Weights of a small multi-label image tagger.
Model: 8.53M parameters, 48-pixel images, arch vit, norm layernorm, activation silu, patch size [6, 6], layers 8, width 256.
Training: 20200 steps, batches of 256.
Data: trained on photos with spoken descriptions (Open Images, Localized Narratives), 25.4 epochs.
Rows from block 5 of a small multi-label image tagger, named by matrix and row number. Rows with one number belong to one neuron. Each number is 500 + 40 x the weight over its row's rms, rounded and kept within 0 to 999. All counts start at 0. Numbers have three digits each. After the name is the row's rms in percent of the matrix's.
After each neuron's rows are labels from the 100 images, of 14848, where the neuron reaches its highest value: "top examples" is what is common among them. Only what is clearly more common there than usual is listed. The data: photos with spoken descriptions (Open Images, Localized Narratives).
# fc1: MLP up (model.blocks.5.mlp.fc1.weight, 1536x256), inputs 0-85
# fc2: MLP down (model.blocks.5.mlp.fc2.weight, 256x1536, transposed), outputs 0-85

fc1.617 087:519498546493525562419511449502502461514502486539496521537426523548489451498393563436515550553481442479424448556550449444546528471520483443510544536440507530503484536437527536505478541501554510485576500490496448518541464483500480461510478508515510503488482541
fc2.617 116:465493496454534499535464458492575482543487480606508509493543509485513489463507540485497506490466467443468478587569444551592544498587552429576537502459524455571447467559526495487569517513533504532462444506477576479454512512554482541424537439487493478518555577
top examples: text has "black"; text has "white"

fc1.56 098:507525551534405563467482557475507499552461505561499487415475542529442492541566478477485486523459488524520475431505549515520486532513492426477508527507564475498560450456519484454489499464550558531460507593505549514485539481413461482489467514535555508523553419
fc2.56 112:525498496431483425423530449499508490502530506508507516481506443515470464488447541431447455448506427523535543556455510543478505477536501489527537458521501531487441556479358496449477477471480498509529494502496511466540493551545485550510484466508537493487514485
top examples: text has "trees"; text has "buildings"; text has "water"

fc1.255 102:564476527416483479518467509418474581458542465549459486480556506414546505507519508483468474550458423522511512478560507541468481527494436614467466458558523489471471481476486443453496519516486527469508560478568540501407502496463485481500456554503452519500509493
fc2.255 112:483519505488534463511527499446454526466477468565503516469469500484462526421524494483473482546482540542544522573496485484507498492528499506569466487530455521500507493524427482475594530447411486497490547500437485534562510478520525534561469506498505594558436576
top examples: text has "standing"; text has "people"

fc1.189 088:581543602494525484498539493477461500529517551556475498459513543448485521511461496458440451501465553501509474550420452525512475581482509489540421458466509495507560514493439535492509489501445521468506549481516487519475500433595530522434440429479583572471569548
fc2.189 097:431528458562462528509470551506528500436537549531448461490546535490505550503553564517537539379573455573508458451520531525474548474457512494447530504453479496526516431507482484517551555530539471508543554533447471530482484550560443492523551518492445474436511462
top examples: text has "standing"; text has "lights"

fc1.547 089:552514542402485489486491487515525509494521486524513517500472485499538543473460527482472566503593412508490510482508474509548401539480514556520465533520486522500426569592561524467535547488502570431465547386492482491499465435561603502463470504460508471474488538
fc2.547 106:408501488572525480480564514465470553510494490602474432489544523409482527464610477535494489484466476501559474470525504499509551442511535490476561514526542500449554547431431537571527546536504545582514462503447518536529518571479503438495521501451442511520528437
top examples: text has "holding"

fc1.86 099:484462499513449496482523410414473524531561459430485474527428431438564491552490533467440510597583514479422487476486450543552464497496504524429517466514516518497465518505475564535518519529505475463599456463444465506468554432452464412494505530540526468504500478
fc2.86 099:509580488535454478492593569506526490534519553543549478443556481502551527508491432465484550511481516491495533498472537450530530511461503471462488533525467494349518507407535504541445512555533525549510508424501538498459549525527541542529519544449473508463519469
top examples: text has "people"

fc1.767 102:512478445462477524529477441565532522483470443494517458469449556512514507487492519450542444491542527502525525521502538523460511529496448563480478545490501491518391513527467436472585512482507476527481523496513525518483418515472495552516509446519440419513498461
fc2.767 106:495535485508474464554483456391520473521527516542543549522542526475461507476457508508513477523500585446505471486457540568503541487510474531503453505552577590461466491461526522459486461507549538518471513511549476453519505562568532480563505527514483603478455562
top examples: text has "food"; text has "plate"; text has "table"

fc1.126 111:483469492539513474522554407511534485463502497500542449513472508538561499485564521480512523551502508531566586456503484480527447529509504514491508446444479496524466412480518476526496504521542491539504452568529490513544471480515435527605453443463474535462528554
fc2.126 119:511599482546461496551533521548513497474523528563493432489505512548491432466497490486531578479513509563475520479530498543479466555539512423530508545587505506414512491440444514513486420448423521574494411467556457530515472568516556478556553494482516499464498494
top examples: text has "sky"

fc1.43 099:474452517493515450513507492537578538553478497469402518468499454499456525552488431508499581466483466583519562518497499451482609474503425442469505522488498465516510493483442500495513522529481450533476474507523498496523521460497495462483490478426534526443476578
fc2.43 098:462499535499492477492499496536489519525490570503528517537530541561550574476473483456511438480438409482466558493493538456449465480529567505469536474509472506563530510537490457523541495425525485526513481515538528575495429477478512454476426521531488439509534514
top examples: text has "flowers"

fc1.201 095:494511527472545413489505503485490573537464517496533436494515544549511495567457448556594485490460550482530597389572473497517459595500502508419508504474561453510500484525515515504484510536539565503555500518475499468573482492425535522513463464490538451463546501
fc2.201 106:495523477522454484504575483478502522535477515558515490484512570569520435534467560552531502514494464472592490529383439500507465457540495508550480485458568481449460532416485422505498431487474456510545482532471582458477436448505522471467518543536500562522537413
top examples: text has "flowers"

fc1.140 100:492471523508481509497489482511463477538523486448461451435544516566494530515462454523501495499450571524494522464537453513460528569510479531548502459494555533480493497459493566505545445538437534480524503469496510522459502517502499473533516418488562458442502489
fc2.140 095:514471521608479558567480542486499492480495486467483476518457503463520481491493487570504448487521548434452446515535518521507540403511481410520491529505556480479498498565593498521448417510476508474493538445536454528382502503519451499447549541543466531443491446
top examples: text has "lights"

fc1.588 104:555536584451499540491435450509443474539513501500449480479498499590503485490457467495503503513498561452427562422533531488493456497482502558496543498500385552521521509438500478491531459458511497562472485498519515508463501536515531501598517474483520446474492511
fc2.588 088:437533528564543505449521554598557486512473511488482534453534529493502523508519518433521464445477433549500503505546503529530558488484527413475537475491534524562482541482416532454525453480444453531558417512504483490448385455534473538503451499485474545480446478
top examples: text has "black"

fc1.285 103:545484519427507392487463508502445571503453486479439488467503463415476510524522523472469442548422424535490531515507511556412510514526460445488503537527518463494457443497567443512532472469483461551547464549495519537484482495407537441463436497567528526521499610
fc2.285 108:471535590542552485511586467481536446504495546532542509477492561559481536399495490545477493413544518547502521531465506440486530469457570582541542372469394473499506492473434489527465490498440542492482489465504486507552502506462504533595455502508490527538412459
top examples: text has "food"

fc1.161 077:508490556514533569422499467532513447519509466545491506536447498524505455505453549426507493592545449443397457546574450491494557466487479488507486486486531530473485504387481485507490524561530520512601531500506472530541501500484524524522464537513515514444476527
fc2.161 100:453469509436542481526477489477543536534467505582480504461517520472542504444511586490478489490453440433498448560549441543571564483541530435575526496474500456565500464594571501475560484489512527502509461498461589457468518549575484528431538493498504498506562563
top examples: text has "black"; text has "white"

fc1.267 105:467455396516487538474504415516446580533406464523547538439593568534494474473513566478486495514567495500549508517505536516477516460424449535419480476478532531497554514447502521502550475564426555425547505502500516504462509515478544508501483481468498475502515500
fc2.267 112:456504461455437509527499464570511557461536475566501526511433425527488511490394472439486526531482532508471501463524486461521497545587544509517446549523466488523551435549481461520570513445431506493551543522507512484462511528588505496460486494583540511506479543
top examples: text has "flowers"

fc1.741 103:510450561517491436534485487464469476434547481520496525485410474477524452550503533527480500466531518436529492521485437488534507529482524585520492542518537518455565418472454548509530544475471482461552500457499527527511533456513465525534448540510501429449508535
fc2.741 105:407578511547411491535514485527459491425426516512475541505530530519521536546465564520447431467478510467520547519503568525434557492513482507572492448531490518504433546538415531533432540475524452548418600527515464415494524461541490514450473522540468548508489475
top examples: text has "lights"

fc1.719 091:519492553407511516524516527457528491536566531517559476487405482522554558536555498483480459458462428546482486559571533499551554536574512510469504516491552502506510507475575527511537451532505490430443538519558451480569515478545477505509479448512502478516452469
fc2.719 100:428440518458489469518560412525517481493481512462490534506481575453535546501528467559535479526471471529483484521502541580468492451563454503433540500493473582480552451500522498492445517450542517452503518561525529490468521541499534467526546550522509543542556437
top examples: text has "people"; text has "lights"

fc1.59 099:565498462513495556538543539503443476491544469485481502510529520492492493498480514523488545459508552523500509444475505522529536492513504463463566477448488567460530516459511523573473446552521523432479468506507472465510484505579479573515536462538590473495571518
fc2.59 088:472550454448476513563558471501503552489509497506509512449518434512473546526460511519597492436479514388480562469518488589471454516538511451591489568493529504558416538554451425482520496421528448538472553509462499539547504523510553516523485569475460522492563468
top examples: text has "lights"

fc1.735 098:539475529450478517457437549523553532470402444488568527503460543482490512511525460513555571528514474513481510488520550556479494518538503519439447424417477467507460399572495543562548447479435528495480457548510475480498474500421500447577463599537545543505454499
fc2.735 101:537469425534472462450539482496438460481435601484484441485555512597546458449522514530507505505582531466511520530535524511485522545424550466573519525511519450412503508467455469490512507508502509548503505511535532477515481447522512489437477465441507577506443470
top examples: text has "flowers"; text has "plants"

fc1.258 096:504463462502462521438482480482477457475449525482497496489445588541523516471473441536532453503532461464406543411522517520450507507518490638527477472517551551434529519552590407504477455507452500534456558553457510508506469532519526411514547469516506443470483440
fc2.258 097:553484528413527531547508516451526505507522526447503516458430443484436527489468485547429505497500420515533471500485454467512497514466534397567488541456570479515561532541463502519461475498580525510531495573513481514466603484559498460521542548535535505503411613
top examples: text has "table"; text has "sitting"

fc1.525 099:530480600542477564440440455521465508491498507441508480502473449486504524511487513430503623558492537530452481505520513513553538455501461514463478503432520522532559436521440462494468450529531453469436525493466500553533617479487500470557509533509505426502537477
fc2.525 095:486564503463531487450461449513478503479424553479455538476558538529503499517507493456536552425445478530478448516531542518545462535529534523520550483503432486496520478420450480489478472518482525459544470487453510445598436511494577548500490503516572592366504585
top examples: text has "sky"; text has "buildings"

fc1.329 101:470538454506527474536419483516494508488577456508488446581483535547516503554459443471516494477548508558484493481461537494502473559539493537535551508519487472532486563540494482462485541473492492455508526410548502478481453552450539501559468462504510482525434529
fc2.329 107:493451438553534537551500483409477529442555466523532531438494506510525506559538513447497522493468531479567387449483477493557516425442538582521606505464500522516532554416540455481467459471538434505521536511514495468522420501511509593535538483485478562493528510
top examples: text has "food"

fc1.79 096:406537540466453527571502470435550534542526532516466509484505458464541516547535471527478460488525553518526453482529491442481501436570506534539448507466601539455482510548545503509509543555498539422544477495559480494512504472517447510509526487526513491461514493
fc2.79 098:445504482478530493504542509495454523450497459519490581515503538517534519476477475457500476511500472436505429501510456510557561578552564435437528453548521459535482491470441466552447532496502469594531514533518455495467527517479449487468448595501454514450516423
top examples: text has "trees"; text has "sky"; text has "people"; text has "few"

fc1.121 090:454517418482454538523419450523486434531533507537508483530500433503485472562565491474466507492501487387529552595558479489500563560552451547540520502518496507539493462559462545456544476464523495535472446506467458537490442525472456450591486463469432475521468537
fc2.121 100:468564438475455496572509517524418487530509471493499480452537492489570502514512520473501472445491479528506477457461442502539483436546501497462547450486492491499540530463521451553529479403506532503538497555437544453527485509575466524503497482477518409493515382
top examples: text has "table"

fc1.61 109:541485526469479528471477508469417532499552468433499474467479530533493477504565499507478548512462557490420426533443464478493521441428524497500443541527497524521540503452532543493521548489591523461492506511394504490533502506463536351547546570423522530516588511
fc2.61 112:540466470516535478520575459508553459530495496554402508501497507478510538491502455567573513463458490485510491522493556483444460495436469535429436507598489498482417462531514485487478563445504591455523488539522494544526480488469500469519553519476506468504499577
top examples: text has "wall"

fc1.750 095:559464490519525613534507529492433512521519521514561493465522519521509507551471483554504445479509496474475480437397529513499520535438577454511470462507493480484466464503447491550495453566534571546508573520535490468485480499472466485498454539463536469495505474
fc2.750 100:449494451544495479531504455497550511522506488523496451467450463530472528529496510412442568525560441443553506549504494612519492472499520476528484519521558467488474506477463526437535491407480528524524495440558520527496469508507488538448482532419365525516501502
top examples: text has "people"; text has "wall"; text has "holding"

fc1.409 103:575542505493542501556574496556473483550510538569479545457501534549424573545508489485466450524485477520538479396408477451543581552484519494435540416478512523455510536470515526502497458537497526469511590548414502487541553500528519472467377419451563536493591473
fc2.409 102:469475472538523474522510370436504518544575487505534444512480382516477531565520473488512440474505411510466534510465483509565471486598528515578501443438567503463509526536487514443522528531465569440495552469534568501420480475533569507547545464495402535575481521
top examples: text has "buildings"

fc1.571 112:496524494483462532506476427504453538466490509502566508491478527427444476487426491515507483503472498580478547447500448521503560542516470442469523458483474541514582474516540492483521513471484462559455454488479467500504497445538539457433555501565531473495561547
fc2.571 099:561470487478514455456525514487553554528520535464478538460473470555515536470502473476506541527569483535461555525559453453477501448525535446531540519524454562480484441582502566541544439512531537506506480478532526403463529438508501541500466466546472437478512472
top examples: text has "grass"

fc1.184 102:522588478578503555598568479451423490578514457532523510503528543521546519491544503462524535454483495590477487501514479541555513560540521504514470525408510486469453514492472502482531501533464584467485460566495490503480526531498503385575448603479503444473504404
fc2.184 094:478494492531519491487538563545492370500503490451489504506478534502473478439482503449512493402432525531481525471494546494475436399441514508437504507464503485564508543517576479516525504501512521487513542504419502539520504531555520548522518504588554470515478507
top examples: text has "table"; text has "sitting"

fc1.714 099:532585469552496505539474500548485510616616447473509564544490486421501537496443445457478459429543488534520477490476569574463527544448543484512504517491523450516411457490490545506511527512492472533474570476484511483534515444449481518520534522512547484544530440
fc2.714 090:489500560536430447515489438469518505451512490536541468521478488583530502463519482508539535537526493423419543557452508568491487471519512499440507457521572484488476552472499563464495416538462496479526518498527514491496541418512521561560476428444426520456522497
top examples: text has "table"

fc1.535 100:524508586434522554468449534536490507572459502560502493527515511448470487451512552474495508446498515520520589468528497482522448532534448542448579533505501512571482407478454538487535516466523445503503468526497506534497474477433462432470476542505534590497522491
fc2.535 096:452520531478531501398548466537478543500509573480493515530508519531426401421513593489504529577506519515535512467549478463528469510528523474569500457531506475481563543455440505520497554527475466565543462501455504480470518477451524465494503472524493472459427460
top examples: text has "plants"

fc1.399 097:473486549473524467484487467512527467511506561507477529527472552509517547527480501443440456549472542496465518569522529433587479513532492548527459596467477534430545546444548441443505526479442411405465509549528457471473553527565450481448570577531452397467441490
fc2.399 097:481420456515561448501509439533509487528502489526487588553512432463545531564511512586416514470575489489495521539488500471439484506522450550429600493425471506470486497490439529508436483509523518581456543510501565459524501442428565492454460477471446536499469548
top examples: text has "people"; text has "sitting"; text has "table"

fc1.674 093:524502505455483472498500461521507468504528571474583453544490539443522488421569485507454489495473474486537443520469505522572476495401425562581537537451549470494531450493513569457453470551502465452505532554478519614500471426497545485536502586520449448517548489
fc2.674 091:496503464564521499423562465481450514501496394575539513481452469504489497492450484525485472506538513518519460532606490486492535545543492472431478564501346490467472514505376536531526510525466486510465517540568513514483487512556492476529535489476496555480496522
top examples: text has "standing"; text has "people"; text has "holding"; text has "table"

fc1.626 088:446410587475558548479499386509477562477483494484454458574480532418559476494474454473495496493528526502529454544480529519410508531504456484470492494451576499530415486558456504479575502455520460493490552444487477487518475560476578516511473469499519406478457565
fc2.626 107:505507431564519495551548528455485511496541503541503453437448563507429513506449517516507519503426515443553443571494470514521502428469502541444450486521612479509504529471475575511540512510532547556432436491505496496480442574558545536534493513571455520569471528
top examples: text has "food"; text has "plate"

fc1.448 096:493515579429467439491409501483560547523462485455512524561532455498497427495451541467447487576479560422481570460505538526529452542551502527532570524508505486523475459452485538472464475482434443533492506486519513510513531528471561559561506438583552511504464475
fc2.448 092:482455509505505510542468512513515468423489504548430593493444494480521493571541482471488547534510513509501438495430523517485517444488505563458577481552498532466428453490456578491522517531505505492561570477534479413488520461492527477485538478490512437496495542
top examples: text has "trees"; text has "sky"; text has "road"; text has "plants"

fc1.414 096:533505551453482576524448483538511494473561528453532480445557506476541482478508492438474488501489463471549439493412565510491441482539451507552540474473508513481583600531474503545455468457503501506528519517534556480512549568438501503519533516538491477506496424
fc2.414 106:502507454476512495496486502484592534566437477499479554490498499504458554548518507462506475580492491469489506518440459420527534531502539480440477469528435537535430497469479451555562523471473542562480499558518552523512464532513501486461556530459541454513494558
top examples: text has "sitting"

fc1.689 097:517478521497385524518545438500490506512515559498427513547505494517456503534516463505497502518550495510445525466462497507472547436514535534554508485485453519435517425468528479512541558515586556530440570522457492480501463501539471486533503433481548491528477465
fc2.689 096:574423421528454489552529498450517506451568486485510492566443450503449525530445475487559560522471531455553429553469519570542533526510556507506540498451509484525502506479471479537518458473450508512593462483546531494460474514520571468464503526525403515524487473
top examples: text has "people"

fc1.200 105:457491506491510454480520440526536485447484488458479500517459488508564549483527459535513481534498546560540537408472452438501576570521481432443510524491497578490503550465417471506456459513478491442494484437432503486528481467496491426485435507505495513450477484
fc2.200 105:475470404486518554543516519431506541484430516557470450496508528482508455497474480465502567517525514519497546535482514525452455476484509400472408527485488515473501523494558538462546524475480416464489498538538466529476509494491560546482526502399463504501522507
top examples: text has "flowers"

fc1.248 109:524506494416499565505516441511444575456556488545504461477431568533525496527546466400450488492489564513398585468567503510612497475514470450569524509479510434515513531468491568486520479543583492492472565516472496489426489514575473463483476520460505469543463504
fc2.248 108:530467516528488553552458510508526501460488479436548584542570510470464523492574535503539382507437484592514486489466540459471500547450478516558498503480467519530513506623486434508527498532487444514545483487547463492559468463547534481477482441453555479541481422
top examples: text has "trees"; text has "sky"

fc1.686 108:518541454537518516503526457541545449488497479537533513470557481549528566484487493504485390495495506479471494498534510520464540531489432565528489490492544588544432500497518529520571458505414443469547443536556533534557467447523500543486482489516504452480497485
fc2.686 094:449560507558516525504528576530496549486561544442483446504486526457510476499464508457499500423540552465487539561496537492522609468482565459429470457542561481514512575482537500478501482506546515461533435468476467491437536467478490472470446493502551474414490501
top examples: text has "standing"; text has "screen"; text has "table"; text has "front"

fc1.133 106:530488483526527421585519442593537589486547551492449550548484520394481532446497503531458487458423517494515483510545434457494513425511505559527489477520508501438437407482618526424524447456499413487492519482405488520498541502489513494489473462445533468500557567
fc2.133 108:483481487513499510456548519562624460512485566529472524496563525476527482495452491592536517490432479515589494501459489454547456375456501561505447473584496542546521477538458559525458531510496542507497448469563505499535470524532566534457499536445478507486520559
top examples: text has "table"; text has "sitting"; text has "people"; text has "wall"

fc1.371 099:467500472494535557488529534462473559491430475513495459485529505533500485572458508539526514464579502533541504529667454464481473524526455467528485530485573429548501516562462505552439479460544486488453490537553438467527456449502473514426483548430550531524417486
fc2.371 101:434535511515532453603410563452479510550502512475487528502509518554511493527549566469509534438511541492481480507483469541531497479534457493499607514455521579497517464483509477541513509511492481472545506512491513494495470519540498475521474526439537532472485483
top examples: text has "trees"; text has "sky"

fc1.8 104:462536518412490541485503445543506475470591511449470498566536576494519502495483527460523506539438431563528530529490465547502499514465461497514456489512533499515497461466542543447458470486517530494531514481442507526512504538606513489460442504435504495530477494
fc2.8 087:485519492507554403568514469534531497493460445472521502555534489482508523483487451529443519562477443470523506485481494490557556542522498503488515548511478497542513428559544487404510465577481457494498493502493457481471420483556502467517508449506467516513487534
top examples: text has "black"

fc1.186 094:559512520498530517557518485490376520502484446502504536441515485476498567463496476487438521461499490513486527436491525505532496513346416543591458540542481491472478481493542524491509529543501517501508509515537479492513423505485486531562468511507530457444518487
fc2.186 095:445469484542447519464414512490600501483477530545495504522513493489513438429456533494548506536483525574559526492517487507525522482523578446405508578497507495534517570430428578404495471496551498527433470471531493533585483487506469432499587505527552501473545563
top examples: text has "holding"; text has "sitting"; text has "table"; text has "man"

fc1.721 106:518521521442530562476482460524451491565558511509459484483498456454516497460459535477557502538410476493448577504531536530526450533449518548632543405445462559483457559459524506486585477447517549513522522511560426558439451514475494471480470490449498528529517560
fc2.721 100:435478488564527467510485498528586507557474430539577539410506491383465520448440566536497479445474522472553524444529466519497575504510484519428581485493566507442483512439473530503504468486451439501500528510540511479501523556530554506496597537472478486458441528
top examples: text has "holding"; text has "black"

fc1.663 098:469557516500571529464567440510519606469506521516462497492463485515462528550494456537506486478625491555472548390604436411435522519385464480502533519454545510482493579532528499532443464482461531511544469493506466476510535446445520457483473439474480497483487531
fc2.663 109:484553452448537452559472511505467479568505456536545464440548537546520504508470619524460490438521514567548514497518496641504462470454520522422563468462505483514468483484504493569565533545478463469462508532458496529445485556477557483488536506413451499440472466
top examples: text has "trees"; text has "sky"; text has "grass"; text has "ground"

fc1.631 109:549477513500506486511474437565436509507527474514463495554564484538440483477500457535510464461513470530510496476561507476530498481479445524484507528488516483559553488497551501463567501509513473416476519532493491517518457401521513497457467474448465503549476516
fc2.631 101:523456508426541487508415467465554497508446561504521502455524489467479575450533482519455514489525492562517527553508488451472503545486525491426496498470599563540519500496493512550450441475494522540528515477543495399494533548471510520477574436444445543469516453
top examples: text has "screen"

fc1.137 093:535494528512537520455471545553510490486492478463474499481449516527492525530482466526566512450434425549473498491493569555565535547493490479488507516557559508472520493478519532496496413490464496419461505493507472486506535444451456588463496473541498504527488534
fc2.137 084:504453498425527452528507422535489394532528549472484493467497503541388543477513464554469434457529508476459585555471507486438605506536459410464548446462503558443524492453521449509485540554444557579538481529551439486494504520409537515511510518539520549579575537
top examples: text has "sitting"; text has "people"; text has "table"; text has "lights"

fc1.234 103:471601431431463446528434431510497452467532516517485555541545505509487556468504506487498480446519508513565485485509508550462527505441423555534485572462583524526422516471599492442610479511451478461526419480548486511506479511516511508520500478546525484492551519
fc2.234 118:501522495558513508503483538489519530521543559455474442427564515528503517504555457516543556532534489496483487541423502486536561504465564513419456495529483553571524481440515497539474448498489524491528423481500536527483448528478539435431463456455472464435552444
top examples: text has "screen"; text has "standing"; text has "wall"; text has "table"

fc1.489 087:605534587473487471586558551510504487566491524515524467424493503507525580485588501470518465491509537494442571454559491515485495551533506537574527526580511446528514491465520481470534519535498509479474479528528509531434482498453457534565451500509465450506474493
fc2.489 086:482513447477453485474486544471485562528421508473528462525566503482453504486494501543521473511589453549492540600467454519503500432507503435433503467500533536509446517514473540480533538413505514566492530524486503479547571501586485499525517492480496483486400515
top examples: text has "wall"

fc1.451 093:547586442495501511496516534447510548475496540479532506426502469546524472548468396476451468531512457564517529571533469464489454461462463508466511493505539495460461435468517418482565534546478488501483519488532434584508552536472529465519462588524501519463503527
fc2.451 088:486473495483524501482513529511472438504481450574490440466556509557475507429513518430547473546488525475556535535533499452520583471503522542509490608501366463490495524461489597492498529433468505478436525492534526457506500534494482515495467481495476524563558519
top examples: text has "table"

fc1.675 094:605518482573541474424540501500520568561433445536457467498542455489419493518546476472478483466446482443444511484528504543485520480469540455474462506512478445479503446450556473540454537462499474520494464589467533443530526562485505529474453453522543554539467476
fc2.675 095:524473533508540414544417512499398540512518566457493475548429534486511408459537506502505544441490565527474519540470524425502585431503521536547510463508497489514485434511530477457444545516514457515509541475554504454533511461514513476455581541470494448477530467
top examples: text has "plants"

fc1.422 089:548501591494544427477510553628543526482506503470490554521420517492431635508497504540550491503391472458560404497534521540492515482466485518560504547483563459463539450477511514446534437502429538475413542550504488450481529501510490495518461406485514452500523532
fc2.422 092:495467486475486477537548481514471460477492609477518464410502473468446559529543431589517482475508411484523526508447481396444534455482485463463455463490536530464507509503546567511470565528536594523516525557490491490500519504540505462495540479473519630503508482
top examples: text has "sitting"; text has "people"; text has "chairs"; text has "table"

fc1.503 101:484489457560486478555467527439450541480576512464517518526536575506476479515474445504515488526584465561459468494549463467470523533470476427526509566472450481519539573490526516437493470521505515542480535462520562557513537539464504452505459465641456508455537447
fc2.503 098:543490500464456475535560503553522535471441517477451495486522456489511478457519536516496505545500468525542484478513486520484502470493526552473488597509475586467545469443515478522521450487523426493535442492512477486488435513540570567479498489462546562459500424
top examples: text has "trees"; text has "sky"; text has "grass"

fc1.742 099:489508554480488480490617514479522448552480508449557525542486422457457485525474567458558466485445427502573460492448535510518517493456486482577520464511436456566572443482559495600499470465542456498514459540495477521524484480515483464542515503478435502507506554
fc2.742 086:465500464495460463426559456540509485487478503541520533539458536488532534432596488519511544549474516489443599494483515528473498461488557580478441510541436509476455508442470479483520504507558516389538460461417486482513487531502478534493560468443492525526438478
top examples: text has "buildings"

fc1.494 093:490511441498444414456453503476490560450493491557506504468476449548482500518481573475558477561513490503559481484553542530457494488518486474491513427549578482528456449486552455496497501506502460463456480516509535580482431465451586545418514462484426532465529521
fc2.494 089:471509477487492483469447426402495503445465462505467532498500453510551489464520525514503563482530556452510478471486520533531470467586586460484494450481519497495550460509532478521519459514529503578533497500495558524538526551497459547456533529566504459518484511
top examples: text has "plants"

fc1.368 106:542516524449511485493472479582557518501482503551498450536483501547526465445588499517446526471574566479524455491483550513524458464500478528559489535519509510534504454523516551504535502483534489512537495550498452425505420493453466427530518523485530500472531477
fc2.368 097:443516474459492512421542528476527474481433503529488525502485463559472439501468497480502544467506569446518471518539557516538497498487497481492529534452415471478538517456495586437513594516471483441546476565511512538435476432447501464471470503512488448523489449
top examples: text has "plants"

fc1.412 092:502477542454581510523459469458532499542455522489511498546554506503505496522544535527511485478482442509490459550433437507549506487550426446423461442434495523478495503527582490498543532453477518538526561602458505607538551449470422522463492513508531461501499507
fc2.412 093:454517494503501507441509546451507532569535516490496488509458521453470446469449455470477461526531492510510532505466559496475468572497541542529556568491434479507521462508459479431512416535553493505530549405508417519537524497558437535506545504464444523459418537
top examples: text has "people"; text has "few"; text has "sitting"; text has "lights"

fc1.744 100:521438516584470481514487491521509429518485537506525575449482491428518490590553448439492555525510547444446514480488574479540519504504534463558525566493527477522479472421536544474485507484497542513550504485440497529491486537438546575510460475512427502469466532
fc2.744 099:387526444491532571465416526491514570491483479513551482527528553478510492545476575555455530457546485490504384513536466515506535487482503523460523501552527516444472560492555490576477548567526469500452541472534520454505575552451506474511461467480512477491527447
top examples: text has "sky"; text has "trees"; text has "buildings"; text has "road"

fc1.516 095:525477525474510394527556487507532565488529489502494500472484454523557520448472447539474455509562421521432518501513505461506472508515513478492516447499476461545517510517535496459504552522499449456474435527553483500546459507496524495510544386514483544455488540
fc2.516 091:551466433495493505507515502504538405458476521525524557487441526482459461603453484459459472484498514469457485498546513440473502557473530453472578511536479538467495525505547543482543433517519459515520578508524511502519439451517470490424513548486441513485531533
top examples: text has "black"

fc1.749 098:504478522494483536469455443501471560533491513548529518452506580493486487496503509494497532460485453473482519540529479467485475478478426486546500504544491567555506462504497533489503455541520438463429440569517565530491478442504484429465502515523466548512537498
fc2.749 104:467522533568482448524506470474535410523518451447453469476526414526496433520498554498460477463589515489487544420465467490524540613482554445531527483450498405564537517525478442492459564521491528501537576432454447493490523554424491514464462494426453543483466465
top examples: text has "grass"

fc1.240 101:484511565478462537552539454453466501616577420510553456563433493531531527483504471495507434503515498483498466589504538532495490534490481570560392522540451503491518517472519564532500535513494451462508447503512558518501485557542480497512506497520567433457466482
fc2.240 104:531517442588464550485535525416461477448469529530469420533549536493420482465535526489454433455489549453498532577510448589476502497559499471477545561526539472500499531436530455476499538453484541536476496510532474451425490521466486535562530517447465474480451507
top examples: text has "standing"; text has "holding"; text has "man"; text has "guitar"